config.toml
train_examples = 195000
crop_scale_min = 1
loss = "mse"
encoder_head_dim = 64
optimizer = "soap"
Rows from block 0 of the decoder of a small masked image model, named by matrix and row number. Rows with one number belong to one neuron. Each number is 128 + 32 x the weight over its row's rms, rounded and kept within 0 to 255. All counts start at 0. Numbers have three digits each.
After each neuron's rows are labels from the 100 images, of 14976, where the neuron reaches its highest value: "top examples" is what is common among them. Only what is clearly more common there than usual is listed. The data: photos of arthropod specimens (BIOSCAN-5M). In brackets: how many of the 100.
# fc1: MLP up (decoder.0.mlp.fc1.weight, 512x256), inputs 128-255
# fc2: MLP down (decoder.0.mlp.fc2.weight, 256x512, transposed), outputs 128-255

fc1.80:174127142110156097080127163157145092082184130073112127149117120109144138161145167140126086119126102124132129120092086117114185110172107136133119134118180144071073089156155116143072106134132144144092149133116136137124104188088058111146182123194147221190092120111135141105098102177124194106140144116153184147120100133147129131130044087103108195163148155151187167129072102109168119146123
fc2.80:078132096150133140189169088103088156172082150156170154111112125132133097113092113118091098142133196116146143130123161111127079123100124100129126103179109130124109113117087125067183153101134130124173130147122156116105118067151158144115106132096177105101178097098126120155198098073097055129145135157057085135130143122124121151157170117144158129056086125081118100115158142129044140136079
top examples: order Coleoptera (50)

fc1.73:159071028092122100189177145172080099117114168106113162107089149137143088158080136075145112137132136148163068158185135140116154119160151143113104140111137142128140180130109120100160149100149130232140158078088124090067136108122087114112124131150139115131164066043106142105111113114106077149107112119175135165130129132107123124086092160086128105133110128082055124175110199111110131137173
fc2.73:199169096105085139120124166135175167160127110153133119091142073089132153071126191106135153132123117085090171061097113116111133108161151123147134143103121105086113157107151097174100079097125075150156072064043136128116118112167144193083106144122147130170130179173149138173110172115134168160139123114093110092135106115122112094138141132140156118107093107152219178082085121153125101022106
top examples: order Hymenoptera (44)

fc1.200:143146119104107125093096162148146127172128147087097074131094128141140092052168122220067159124159149141103108142149107088164161103128129174138079093165107049127132156155144167165145168117089139126107098070115106162205097137152162140127163113161129091103073111135108110194122065133148115097127136119196127107140173156043131104136133110106128160058119127110110121145121137161101121122146
fc2.200:132155115164175163160144118127109128092164113144194193139099107149139148183125093081200102097051094159073147098114141164097146161149102072137172133072166166136098104199132134117136111127173113158158108150149071116101169090150141139153113159074128176167165122143121130110155157142122143129157109145111133157138153157188135107113139151139144092127100098179148157139168119105122130085113
top examples: order Hymenoptera (43)

fc1.24:076132133123154188051148113088148186147129136190171134126131095191126147116176096179177170135128139120095142127155107164096167115105088091130094109157126146130057211074092089118098142126112129125169150143186092112188160113105129203180120106104125126099137089098135091118152134176073178116103091100148097116138138165110144155121113188134060128190126095081168156068154088134089216091135
fc2.24:142095111143094089154132130158095103129136136115153130127116153099112054149080148065061033127104115160124101146118138089094112159136137137116113132072132120107187109118124155114162119114156110163061112120100163109102084118110129045050177121144135135130108157137160109096084103133129093121113134140092187184079102148162135063163109104121149135081123099093122131146155099140104051177069
top examples: order Coleoptera (46)

fc1.12:109147093126104095074156147194113152085077151111176113091177146121123152123130173131141060119141138144138106077119101153159156118169113122136184155129162177098108098139147113118057178148068122248077120106142122137147073193160128090133047129108150060140105127060096150090080135162119094126161078162100105126128156161086069130163116111114080111113139123101086137145117050131135074111139
fc2.12:124059109139123174143089111094156099162199132104164170199138134145126180108084127131099168131154121097054149134151164049104102131118171074153086114117132089115115161160067134141146096140164075139168138113093166133115128091103126137113171131188142141179168153168178107191147151099085162135134182109106161073156078140153163130143141164122138167117108059148159134118130143127158186082118
top examples: order Hymenoptera (47)

fc1.480:160097144108172112145114219135159133098120178149148167084153070148122167135122124114148116146186050152061098213159090116137151159124144100092145154082104158106142154122115169117127120061174104111094166138098149196145127137126123098114135143126104158170128145168112150152122124120161091093122086124140200111143157031162111132160082128188133110142156155138155182102115136121147108217141
fc2.480:096134116151052110124124092113093130151105145103125070151112116110110110146125099111125133125098155086227156077043103125103109087124126173180146085154144143128127109165130098136170125171088113099095084134138135098116101078080150128089126104065111116081122067086165113102171136132081177142127116143124051137092085157075116147089137093060124139135113080103145084131112068142126112011105
top examples: order Coleoptera (41)

fc1.101:126110164140142129153066145108157145124138178097121054170121112128098131129112104168083102124142125126091170162139143104151150177138150149132165142092140088089156092087134181142170143098100147163121092149139047092136111128110114134147156173078153140159092118122129056147090086151151092152137061138117150088153154147089142114179162179115051084065106135143130139108113126108140049107162
fc2.101:152135092137114097194130117157122156107161071141151161141115159159106122140171150105203174138148098111134134133144130105137138090174177111146137093153126139153118149174111165137042161132154072094133146101128170140064191144117158132122148084199176123139176181094174100096133118122158196167080187104115112136130094164129143116066108101098104138163146092177132105152185126110123178159131
top examples: order Hymenoptera (43)

fc1.49:125139077130179127154104129146114145134082143151116117108178127098177147122156152096060150163118126073130143107165124174090146168142097087105182175078088108120149146154123104111110127116183157117134081197148072153147122081122134140154154134046137088105149156187124124156134131080120175102165166125092081106079073144161094146122051148161159109079111115043158113091176004148090197094121
fc2.49:096161150170076140114161136106186120125137095153128070148084138123131097143122081114203096160161159169147094133098141143155132140098094128115102061183163140084140120115125119127133098096121129131126164075111214042115168188150136122092103150141096105094112106149094170136148108131144127144086122128196165175192179092112148095124169140123144124172136112167091136152099212086126066170151
top examples: order Hymenoptera (42)