config.yaml
encoder_arch: "vit"
model: "masked image model"
image_size: 32
method: "mae"
encoder_head_dim: 64
encoder_fused_qkv: true
max_precond_dim: 512
max_steps: 10800
warmup_steps: 210
Rows from block 2 of the encoder of a small masked image model, named by matrix and row number. Rows with one number belong to one neuron. Each number is 500 + 40 x the weight over its row's rms, rounded and kept within 0 to 999. All counts start at 0. Numbers have three digits each. After the name is the row's rms in percent of the matrix's.
Before each neuron's rows are labels from the 100 images, of 14976, where the neuron reaches its highest value: "top examples" is what is common among them. Only what is clearly more common there than usual is listed. The data: photos of arthropod specimens (BIOSCAN-5M).
# fc1: MLP up (encoder.blocks.2.mlp.fc1.weight, 384x192), inputs 0-191
# fc2: MLP down (encoder.blocks.2.mlp.fc2.weight, 192x384, transposed), outputs 0-191

top examples: order Hymenoptera
fc1.248 073:524528494496579540553544445548528502461499595555529474543456525522475541535523457566464512451518484424500524443552469504510517492566459513474470497527464480482424506432463467466477549463512549522554539524423533515522505516507477516476503519451555489490488514500431472457516481486498431539500473560532581522496523477509448540518437467498464526517503550433498531416478550464510471473442539473521455555498449508535536520514434545536476512527458473552568516443560578541504483482587534441419495539486499458525500549444625461480490518472440530414487496574491533504520510528483432538
fc2.248 063:524466542487498485498450576532543482494473488478476501417508509427512496534555524473548473460521480617446500503557458502513482469435518499552528492533462531559549470510528497494555492547420513566376458473542463459511529490568523483523475474491537520521508546512502507512479473501510610451563449536502470444431519534558519442534530448461514431469483491559489472484491372524506516509539542441483523401504502537476455498560535511439549493550509571447471570494478456508497497472401455574528501494574503508541483498497457486501525458451481523465514470480512512525481515505574532484

top examples: order Hymenoptera
fc1.187 131:521589441460530467489506466555504501469512491450500487550517509482537531473478515508500495549501462477509438415480509504492474408506502447478543464555494509511388435460474556501499445494439479454523538532489471515506461509571468532439457509492439555481493481425539425455492556487500432506528422492436468510547551500486514604534481447491476488480492508457410516523478513435471495487514523500413491503507436472577486420464498456463461517527543496401519507490554541509527522446502504455473469512512548449521502557521444542577417456494529545508557508503565505557412486482488523526
fc2.187 152:447535542504476531533507529496499593514524523568540481474502477479475431591474513509550451505533484507571476507480527504453523501452506523483544430478557519595520508482477537543462496490586542470497478481514470480542473479435564514531476477565548514452549473532447473559498552551532549500462555511521548572473491450546474484574488525531390506531493458517494524524500406563525449459532559502573510481501519553411491512474513588549504458483491496575521511533454519427401451542555468425526444502489431509490478525471533439491560490521514480454465471530444475471500513504479479487

top examples: order Coleoptera
fc1.360 116:501503489501508435458477485508513628347513444485546464455504438479415542522521534447548465494472470556467432520454514454529553480502569476510567521514500588523513479505472495529509512530451471524478543496460472537443511518536537485561532503443596531524420456534474456506490559469486602484521553488524449511532553471525484557552463456413505531518482525486462480488520574545518479474530454528471475501471512527470476469516548546494506491483514516485525443505491452516500530456473440536428475544495479467456415479526551528421559539548533500504496517494470477466457497489462413532
fc2.360 117:537393519493510546493576516508470473540452490489506503543486525492537427508510494562471543511507488561567534533496565465446479463440557507455484546444470549479461558520508528483540511517551431516576475521491558525535573450415467503494465562534492540474587536469509500533573479496511439492445490516522496501559456470455492492494600482569512501538534473483486487447438427491493494457518566583458527503560512462524496501565540486524452480512557494464506519528472509540491487492513458509615519559505534550482520500490479472521404594502492533536497529547513455535434509480446521588

top examples: order Hemiptera
fc1.206 078:556486442465501460525539551517482511595434526478487468520503495478463430483530508495561473454510447526453441527485448518450484470500564517524477533486515488553559584573472482480455518539497433440559470491472458534483530561514492495481459507475486527470477491476609579496557453482531513484496451523498469539514507472411544510456508427499531543564470494529493436474504558484527535419495548475452432441496540464424364496474477526516584449491541530439480516482541529451517570468470476516480502509475488510474552478485507514433497509539413527456493477493557474513507560473454425506
fc2.206 074:504543512515501468500495511441518500416549548494459551500483517535441542493487466464482524447507540515537537483489532480561519518463442532433522545545467475401484410409535445567515484469534558514460464526482551544521457474398558501504536501526463440503505506428425520501417562434463515444513525505459479479527549509547513497575468502502527501482623534513526541496509467517491515503492512422550547484456444470490585527516413467432482554473439530516532523477522465447515456489542521462519531551500478521529528506515523417516456489496559456506498484453563461474513469491486405519

top examples: order Hemiptera
fc1.243 081:505434484524482542362545474482528459518444545474526445529493576501545552460518496559556435441484443460499481447500499491461575447504568512486513527447533448528575510500497513479524541555501517493442433476445523502490523476442494539502426477456471476478512471515445559512458490431436484493540491425524446446519581494532485433531506455519468556479517545505419509454502519494542490562462553492477486569548464478518467433564454559475571461525495520480507535501512499465503480529466489542453406522454473510450486465421604500475508451532545524495486541513447532510501525468506476508
fc2.243 069:435539480448544491540471530533528494440604512525518489495449468476419494501487480501507528535565523565505500595492462488556479500552460527556484468613514517531539486504505515527580489469562551501541459456514460451511476464511561496448513515493519566517462541468507467475472442576597502515541496521495467500420583502530456520466579453515535520547528523463551494471559508494474479499556541414507490486454533514494503527499502438461421556509490484507474444501420482491479506536520456379567532449508556456525470524535442485496577517484449496510484524520532430496461541476494441489

top examples: order Coleoptera
fc1.193 067:484475511460476503500463516568514510474520528554565496531497458550420513511423481495534470505512521542476533454477544512451510525429476511545539536496519539457501542521491506571593531472547530525509476534519541574491486471553504448483483442425500477553540455480549536540492544531457540469460456547506525412526504501472496510514569478525508454415564487508464484578460593528543506501486497515487508519604493512449521582545394536496548554451501563523500519501457495492525500432530471514469577501528545504442478515484496410488531492520457482488455484491550485580413544538471592447
fc2.193 061:571513460511478503460587427474473409569516472499467560471478548425506540540587531456427431536460463500471478522485471521580507497563456459478520505513518458504525488499523477455524523533492469495426501477528501481450473493458522558517471512533470529530509588509402507457474506546451474490513575484470488576451484517437416513512439518487400492516490541442515438497520454523506441483531532516560450488449492461502506450477552446521461471546434450499498491429507505466505491554476522496516472472523501558511498466474472590515568539505574533441515466506493417470550437493541463487

top examples: order Hemiptera
fc1.252 082:457442505546520515538468535519458502437510434446466524503436481583471444540543505499553591474507472492501553507505514501495529514496485522515514446511566571486611541488463475529469470482471436461509485420391439499512476505399504499488517516504507468492466526464437428449465494533493519524543517551479440512503455517476509529463552561521549531516445468502521535523555479493511485469487542425530520491397454484420501517539464415556460529541436491508523476437430443481500549463533459561444500508523517485523468500536486551451443514570547483493560529481585500531512473461561483501
fc2.252 077:469547523501524426465511491456483514554514505551472501533518481494548478436483485470486451476541553489529397529491480428423515535445566534477508546493445502479461420402522549516508516474483491493545482518538549513512544563555464519504498467454472507425503499478541532499505470484461561540471454522533533568492585523570473502507448502495464452509505490477492503487450530583505506479479426550478491451458528506490455510457494584509537486430505454494528476570589477564502549445510499460541543588486501517481495536435470406542449509408562506576459497453536515458490514582510449499

top examples: order Hymenoptera
fc1.102 071:439477444477501510487456594534512492422459485455476480559502486510445465487527559506510484541481477404470492525515561439478494516453503497512486558534532553532525557542455457606430514487471503476464495451540531493501535458511490527441562554504558517429409527514483500482423454468483520462528499545487589514542521539473555457481537509470514501468505511474466540546547518497451529450558473517514491503430554499544506477498448461572480531472468485616545537491499551549535519500508535473431486553545466433541528487529502565523531466452511478491500550457477499489538438448626463533
fc2.102 064:548442441517553484513489410473443531531482488499483520436532541450500493467494408493454451517471457529505554541499413534521499522588506489501470413474467493465452453435516512407508462515511520463503477502435480420536464512557470527526441439439495493505534423474470460453537551476494483508475511497513544442417506397522503574497537488483494544510437517575530451484483535501573440516502550462507492471502407416466495489462458567503498502521489495460496535435506497422521502560528499465510448509427548475496473444458474507519478484562454473525478568570484472486519485493462470525

top examples: order Coleoptera
fc1.297 100:409510463497547458599546566475472550481458506512545461512458560471517442478546512613523491511487487479508500444489544438489567594550502460460526401503541471509461483454474500411434513537483511476497429500482483509508542515532545489543450525469500489539527470486554555519481511545476532461489506522477480538485539506507536568542550514528538490482458425541500504445452447543500505539539565531469475490508616525545477499419489493485540507443454522523496556552538484505581457547480496502525513516448395487528497482581514481560504577540522535527561453481511498514498552549465498522
fc2.297 101:523475574374531503493489485448592536524551485449417486490467529488481529534542530554548510503484536535472482561518512508457508413527523498502446495445517517481426531563519543526554547484483464463486535431571505490482575460536494512496528480505483447496484420453489516419509451461454511510525533552506516462511467482475472505427531516481518536445482539429466459495495438441590446524486487488505479479535483523508514488586485463518381581515478524553541533442520556426438528491455524487474510542472486431435495488517429514472527514483478464482471509541425456466528540486560527513

top examples: order Hymenoptera
fc1.369 079:497539485570421542522506528526569435502585487558530545489493518516487571495533454479439496463431508514459446434536542455465487568451531498486478497539467536555521574501470499480423522404536486478504494428477470510420551503572533528476559495456536536497485499466499485569545531494498464518465497512479525507520527512437513475535450460543477532520511498473538506476467499508540517571562512497534518426476507462490465512511497430460417584499508556521448499539472490459535531545593582549465503506524397486469531531466526544475494554571497496513560422491449554534484447448502499554
fc2.369 064:523480422484557470460510517569462583521418499501498521468519487465527515513482535416435481526558516474540492516482482574522462485474494530594507545466495499537489423486501452420569445504467485481461525455536510474474443530505464550503431496485528466452446509458433514427474424490465495480541402562534487497494496489559499485486512485452508501517520493522438421533429459482548493473513479459471435491488463473520516431492452532582531497484512430500482556510521498510552441484532429480533568553413522445484467476564532427534493458515498584508501569555412496482503516501504483469

top examples: order Hymenoptera
fc1.180 120:486537486531515482482499465506524537540497515549488481544495564491454480455473496454429546460479453486406500582530528481501519558486585567432443475481507474489465448526481553492547527502526445551431474492495480521500437475456435558496506459459476501509532488469493567411526411540501481548559402552441495483468465490485499445497571537490547540509512556457480548462504466509486548494494521498474473505518502459454400548537495533442529445532464509485530446520533573546513466526430524527485521550523552448502441467564452523507550451545434434493489506558546464441526567516529559543
fc2.180 116:454445496478470503507484479478440551492498546458479445507487456447487589492448503543523417508514511537497550428466485521426534519492533506448541509500452562559537454513513535475458517521545477420622517490512475521522500482506515437463529477468565547517495475535485528582482556542499498437456500498471532517381469542487522535558491442494506484495568494522539429445469531428530508580512471529549543479525499480475561559582531458499436500506545501451503479506458491425481486444571516494512454476486433540478566546423509521518481483547497546436467530454445570517541466492452494488

top examples: order Hemiptera
fc1.41 141:461452570383497509582488512520490457584532544549527464491542508480544466519505505469541508465499528503415552471533481515518482485525475461456544454475505475570413495496498533497467404490520535526529500525487435456510495468486472494443526523484493549407470469482488578598486542506482462535605514558504495471522611539479572469469420499537473496503520449552471460493462446484546519533559494520582456437464461501538455465519562451447433459501498540552503459462483548497548480504529550470520487471514557521574518471521478528545466513480476488509490480503479555496460549558527533543
fc2.41 131:480471565490467475486562440432492463492498486506448411471512565498480504536451459494483546533534510450449516483454526478431482497497438548521540551568501472445547466502593514499451501503563519461514470529509470514533451509411530478488463508477500469500541511505537478492573519506515474533509522535558483571444503537524495547450511536533512524552456568417551510528496486542440458439545567448497508510549490502454568461435483473464422416446525563507567472601562504464408510530517488505510519480432515529483485445481466442464369503496477520473557510512547513475513483479482520488

top examples: order Coleoptera
fc1.231 098:509508488430495419558484509507437464473490533503458524465506475499578511472438459452491517456582506497461513506427498486558587433518459526541492482478487544572482470538454499507522517401493451471508458479485590489569486466488468478510529569498430512550544607388502486462575472562533485555495493496479498521524506554481496543522526503451529500535520536525433507538517474450471518466544514455542484422548512562510521542569476561502494460431581553525508428472586479490486473462472499483504456451553484498474466543517469509454456550456433521507527537449541520474480470484447498527
fc2.231 110:500443504546507557482490473475497482558466466516507484482475515459505495566533471527527454552490512500517446528538443425419498540519457522442430518547484447523474532476451514490491528566489532498530497520475401533402480548479580478491489450499546487482460419562518505471464505546417481450565527478459514540444464552527478579488501536494494544473556513484506500473533524493535486510458511524498454530454489481400518542432588491580518563492488539430523469470446456543551478591488505581463548539401480525509456503426505452519539492519467504481488531483457431523581518493524517466

top examples: order Hymenoptera
fc1.264 065:388524461456534475501578514499494473597421458507505499478440531451462544495536476396521520474511496483458451563481482478457446543466472435492561480486463574535513471534552485428542560434521540493462484437535575519515502439460539450537563508487482504442487519459420537475555507437519497448534497489516487443524513425432463495583531546480507406527485536444508499441531466514538474488465483520548546452455528525503468486420475494521482500511532529522536542480426507531504517426586538462508486487553513514489522538474523531514484485490543492508557477448449484578449535506514505509
fc2.264 063:541452486598485465501513543454480546422477487422460483498509469500580370532477530548512529512474546516486455449490556427519494453541475543482484519529549451436419544450533475503462445464449482470497520532522488473494475584486517541423458504502517492511475510546496538455490448530484492565482511499493527564467520598607531483459457446494445493451465526467403473478468536460480500500570512550507431483467425482435507490544480476524510499465449445531456505470533538511472528510477497481478558539509467450481498533521453453429510522506435527439450491583534548480485514471504462500

top examples: order Coleoptera
fc1.158 074:503441589531483534480522525504406470482489565441534517553424483492527497520522507509537556514585432494516499533503517466487512492560506489585504498492481403557550518531459487505532482496549575433510518484469527507452442458511455511527436503507517486504515464506533519519503560452519468562423461532464560566538483562487495492496538491512516464508450520495520463502430500525500564533386489503478565537536485515471462478454479521456524549600403551535545471438499529483503529423481558431510464508524528520475394532526553524523498527500558495541558535531541490569412482502491498513
fc2.158 065:471491547442459535494461492476525568470439502575448524444568526498415518501544473442557423541485493503511493503546523487423549576483511518505557465557527501490494505450597535506436501524492486556499491579488471512523550573518526539489544526484471484515454492509471483457513471495480566475562568472444424414463487459461500536523451492480472476437518585545482613527547452480521444511595519479550446508467507451536496484536514425506466494463536488530444522531502485493499488544560432530511526493541443540513589478473514444443463505455433504477526481476515515477512533552532521531

top examples: order Hymenoptera
fc1.178 109:503464479541464429520531538428567482477544463516465503449545509529478431503500478539456510511509522533491543488554483521454460552490500546499502460415524570485417495482429432489489548470499488530548534506523506499454509515504537456435447515460470527449419512461498537534462463547536465528457456478552498442534421479472516524511489460530569521498557497499503373456526488427506481492581608496534538531508515424504467522526466522522598487470434496538534513420502460450489533476507535514439490482524458500527535562558493536496546572437567458506529478485473466603532508492527506509
fc2.178 123:477520527503543545556530552465470515500533500494474515547438512422521531508447560494474475465577555507516426504479496518473572501469502442566522457465418463474542563366504548531489469446511408482480460444486500508496495459439537506525511485537554448526520512510412526495534428482519485461503466510480495553550496480521451484498521543496509484562459542463554528509557521521513560500439513463471502508499524541506560496583421477538466564537558503476452479582489465556448579533520484482531542494571477494441429547505444483437508454463437511499493438513501498497594479474474466477

top examples: order Coleoptera
fc1.270 068:421516426466537516535468455460483489491520549531538550462563543438539526472512487574488553448440577489428501508535492481518498492443448493446483533493507551426481458475482502534542522508546485545410469510506547595526452486465504482475503524454507493491506515528491472462518437497453477520447489382504453469532516454480469534542512507487581437550499591490416492500576461504573466565419508509507429499514463438504530467528441536465521432503443494489543461432534522487407468509519492530467530486441561438461476456487576496505496517479490491546523551482453520516457501493475533526
fc2.270 062:547509536492532481523496492443518439532523490430477500465454547504436477536445514580494488497467446539520457543464548514550504504499509511547500478511580459532524458525549508506484479477485520526562500527517471433456534518496581487527494478512519512538531507442557519503484596554490491486480540616543518494437494537494509512515493511478474582450504400508560476432399524516462508425542538529437548466498509526415434526486547445551519578448462594529453506466493479486528491525458505509489463501554479599515531518456461550432548532526520471411429462508542487508526435498521495475

top examples: order Coleoptera
fc1.131 069:522499496422557548497499517484412513474508501471531426577528459472439583545536539530491489437533566462440467472447486507439518489447425515500497497532519601594476433460412442478446480505439451484466562543529561512463531510495493529527525540562528524524515539479474505523440408492478488478480461443486494528525475517464534546496561516584449493542540490429441468418524571512508531497412443500460530503493509524503475504557448488496554536501445454494454506437479498535523477490486511481456424498432496429494449498562532459473470485530498483508528443554482517514497521496516531526
fc2.131 064:428531498505475472427526402482583423491485417494499576462450492482463494460554513448577529570430494561487498522511550504488496519539512478522524513514465450468513522587576548456503534502514503553507474517562497501498480499483513511480458489402501513586467457481545540498542554485437505481526543532620523496499539507529531502510543518449574505420537443556491542526467441519556431497566574477511423523506453495524458491512508492520430530498484484481526528458508508450521560458553447477551518515523559556515594480508518483501502533440520514525487509453563485492480467537448477477

top examples: order Hymenoptera
fc1.225 135:532457530552454592511450522492503471555430521489532537509491542537488457551509532525564494460493476477526439542500536465531496527394508467476494539493539590496510552563511416507538561501427478451507470511476512433507573502523439438488493517428520443540423505555496567498522488496480526524521477463458519464429502408453521577466480548569484465512493483529528540554459479554478434515435511549556552486461507558422521461531515523530445422511421492649490562477506465478498534519472504483471463494498520482481493538495514443472482497489512455493499484502443468495482504510480438485
fc2.225 149:559507561541479462492490413558470528527530442452430511432521468492447487575506477531483453546481465554494490439529499460484390467491525501530509460485559476570512459485454573459480564513599445514512551496463484490464427515504497504493379517504509518468490509500543496438446506489511465439431544497507507535547508515456469470553468487490459444487475482534457526521592510534457542481493533514475448483552390521478484529492532514521477535441530520451551459445479487559456490471549526496437523470450453479534490551571499526504485471452560497537468477529567509585486491524562562510

top examples: order Coleoptera
fc1.160 086:520472524547451402500490495441516545445538437479443500526469538519496530416498488551527504470494474400529435478532516502530501478493554497497483569592503494461482449481476487503544539551429492555606536480429465484574506543481523497500588487521478481468451529521467536485521517516453568523570481545492537520449485449511527487588517551532484443519498438582560566552452490523479436517552481518545536493510539549550531525463512490463510578532482499503459526506573511439544472549506488491560529437498439512537553488505558497487579543424502488511534502510474528432537486441509497509
fc2.160 089:496485465502445457521423448481547508489459527454496555501522481478517466525530475438496502499485495550476500488534494482500499520490494452553488564512490428474489553550519534549543442440555511436467462546464485529473456490468475574497398472485490550586495521484538440493496480457531516453441470412462502527539478537490518499474476445455446578487477602448476514554466497558551482451454483471444523459405462534502514518515453461472506539485484533479533405519462569528418559470536553525433461558540563483499496514551567496552464444566516498489469471465579515577486480508489448491

top examples: order Hemiptera
fc1.221 136:517485526557554501512521539492516468478457475494559532508553451491530484440543433468561534538523509528556510503555514494524525482503491438466447521492530592520454444538439486515540524442480562520519518477497505459473505562524597434495494474508505515505462509487464482500490364588528613508521455586515578474483520495510470479506507490478568479474586553511473454472538481415455497462589581486483521560472452520478471545546500514493499485464491478435522496479506507524552475515489541546483530504529526552490425504521494534427585480479549480482509534517532511573558555437465505421
fc2.221 126:533474474493521394535533504461493478562587483483431489506461471517501515486509550558480459462505544426532453498470487464517447487531555529485499518511409525504577530439419442538544427524542414418570527502502549519468466514431487563490472492562571467462493547463506461573476563513503468463439505500495474512517448490522563507474502424388517485511513537478497555502527521544503568521469512475477479424509495453450593492503527465562476530491529525474462528460485525482507517434493500410524567478478474500500533535485481403449510481492477408528487493480511470457531493491509534527

top examples: order Coleoptera
fc1.114 117:512483555504430488487489557606473494556529567464532467535545437480496559498507479527504440594442500460571500465521479533574462481521544448519405531477487505476473465507495503526525461514534526484542590488499503510498500502564504560551480484522480510445583491516493495543445511538450551510497483500512493440516548440513517526463462531506531533485535534488520511496530542514517479502463493507578482516356519506576446647561576475454521460454527446481496477503492524573568515481511522487461553468498475476513466534469479497538572416495502474478452531514449471532514549456498458549
fc2.114 130:524450417469534522483497500487537519438524454514522508496409533456489517515489456540469545476462433512463519560535489455504506555575448475525476523470482542482538479488460507496448547492475507445446494440532596490470523485498503517508548563529529492561489541485492527452532546488530467477510553557470508519463449517480506526515547451461521486512454436578566521516545507450434478479536468471485519480512448535416481497527447560546518569508524516450466542515577488448506455464481472569425395410522529549420526514511474469464453548618482578487514429499514508546522515481457537447

top examples: order Coleoptera
fc1.138 065:453520513406470553498452501451448494496506499473536470455507514506495508551467510501498540473467492589476448532413461452604499484496565573496517516579503562454540570571433472441475489411484556494449542497438460539547488519531470495512488553484462503494505471488511475529488488480470448502501468520501504434505498461466531505474508535471546478443546532513494557496408520494484559485512529558502571493498525575500516522520497452504518524470475549480522557490431567452500522440537479475533461509487468507597481484635527511524600456496480448506513559521530458536572464501526416491
fc2.138 060:513565511545453444509511517477514485480483563509465513510482515426548507523503523519493480520473548471448489492529515583419524579466462458529552518457536428505446512517564491570481513555501521489602503518500569497355474452456518505462509517501510505511554486422471469493522424464480510462526524473476516529451515502531519497483514465502462497519421493460462356474568511551458477497518572457531410502533491467486478474543460517563475469488498493555485509464493472573547445511420489512498496515483518471429510455413529467557474528506570500545516544513435530415503524483469532504

top examples: order Hymenoptera
fc1.296 133:530540484474500543501480546472505516521568620534506506584513476518490518424501523490533504498536522473450430474467494491459434492470423541458522477527479537494420468504478528515552460509504475446484522509490481560450566558535501509547486492523488480485510501427519420533531471527508459533566496495491508489507504450544494518430445500594511532484430556452397487583473452475500444527564426490504478503502488472514542505557525537516560494571414486563499495547451544504566512479500550510500459613485499486506497448527477402534511518515529528550499536425441481474503428445533550497
fc2.296 127:497536545482494468394519487534515513481520451455491499501448517434506484546441429494493488517502533519562483475539503427531545504507531469510482498470505477460544546490576486518433499558489526534520456537475468531462435479474512569482445423508476466502544402507489602483462542478507500449514452564543454454524539518561477488471555506495506456503463517468565526436438499535578501420536460528493431525538452514506493512461488535441417441528550448554491567496521497461409453464463528563490502412508448445461505469509468561475513451452443466494513477544555412507509488538519484468

top examples: order Hemiptera
fc1.115 111:412447446540470549560439499404502430535584538497470544471519494516483431530467508545488497417497533474465525517439487494498465497549481523461498506430470514506491555483491497481454514522468525527458563484492515503477607573501445502562562520477439407534472462447536505468537431541522510494485425553515476589505445524496499529493580508491534483473471470502494495492531523523474528556528437491482536482532506462520477521501488467522600563478497482549504608559517540548571496480452478490482477521565487519541520528435492499506525505466546591485476410543533575487515513504496442523
fc2.115 107:555505574498475561530525485559505512460485478512465520492462545487566506557480498521480564503529593533522482499530504489514585474409536480560557471534527483485499521483521491511460458487419466458534427528547526488427476488437503434546570471568519546505573523561512484488540504449468444463435512408424453441454510465486514464522502498546489492516569556478514488537519487520469508539412530529558506466512496497443525481506430467533466449507513481494495525525498488503457415548565390457573506426492554495504506577503523452554485497534552466497520519413472483480546532485486541524

top examples: order Lepidoptera
fc1.343 089:525439519512472538468547572519512588451442524551520490479521458507514486487494516504555538525447476534435504445464466491498499548543510495478476484562502470423496542498515579543475510485523510487570516493528451454531462499554500518452510495558563413462552506490472522494517507517603529499524420522408554513431429537506446440487510525489592539476487436509529505583540439470494529481517529473569465478448420450610461472468504474499500467506479569416506480413483531572457521536476516500505441535534488495481539425490486512484457496559510503480501488464510535505505480560429534447
fc2.343 091:451464438511524496518452518510492551495530514456517517548504480525547504496525549480403469486503478460575473404552513468484416527553454520527454542469545571485537456506523480486492486549529507568487528480484484517523505581553437476426489483518422578507526474449446433422464544443513553485408495499498511419513501491514511464436530518540466516510484524458446487517510461488491540490506466474424533564464444516395514503422539468519511625477520497498498525509550550464460486462530536540474450472459500504494519553517485566464489474406458464521453502507586486537489452511490535533

top examples: order Hemiptera
fc1.289 094:475497524451553450477474495521422490440477419434447499470436556470535395532525509515586447423530499518430560467497407539498475504497501547531614467545457458487506561497492469502564545434517434448492416573430459470520483535509508479493534511474526490483407515453482443497498472507492524515456487483472501521461411491532507480488523502458485549509496455509553522496515547504532532520462509512461490479537553499551460383500455533470508453516493507492486594460546539492494502545505508421525469446582451456509525549492493460492451507467522538533522502466544552523474476490510446523
fc2.289 107:563544536471443491527503438451545551539513545505517513501487428474525584449527548501460528484503486500540454545492475542516538509584501527523447504470496508441557431495473483509427557522485458461521461444474547554494531463546547454504472490504537484488522492485506482548524569477530509513516501533480564461454537572491530504556557477491467427502494532552503538517470526415436446530550440481505545575572499586481583518453446511543539564529453561487547470505473521489456533592449526446468468452459566556489464478585526509468500501521470523460507541539418467490448518481510568456

top examples: order Coleoptera
fc1.239 103:476471517510555466541416586491483495487543520511534458515436455567481485484583436486520465459525461531497504498540482490492450531549486500523542498534540414584524477545542490504474489451473442467516416403501481485491513543559550508478500485493499451523496520532542576513493507457577550465554470447538483573511457574514445478493529483463486523510520448570483530501534469479512485461506508556511467479500489409527529509457459525542453562462446520528507491526492460574508508520550436465468539574561398460530451487601613465455501464514508507568528522468497491507501475443533474524
fc2.239 123:559512494508496529459513469528533478509491499600465507451532485497460510476486483522590446527500516493462525545527539443534441525507502473492481464462486483515482458517499564489440430509604516522504575457424499481494486527427506445574480505480561413440452529461467453549429500564432449483520470527518517482449442525477422506495481486553407511504432521556532488574476490485523547445589467485547465481462481520500491456497464520486493504536496454479536520434539495446521531490530518459507534502411457544465408480492455456501551543468509421531483488535523412533564499468513442456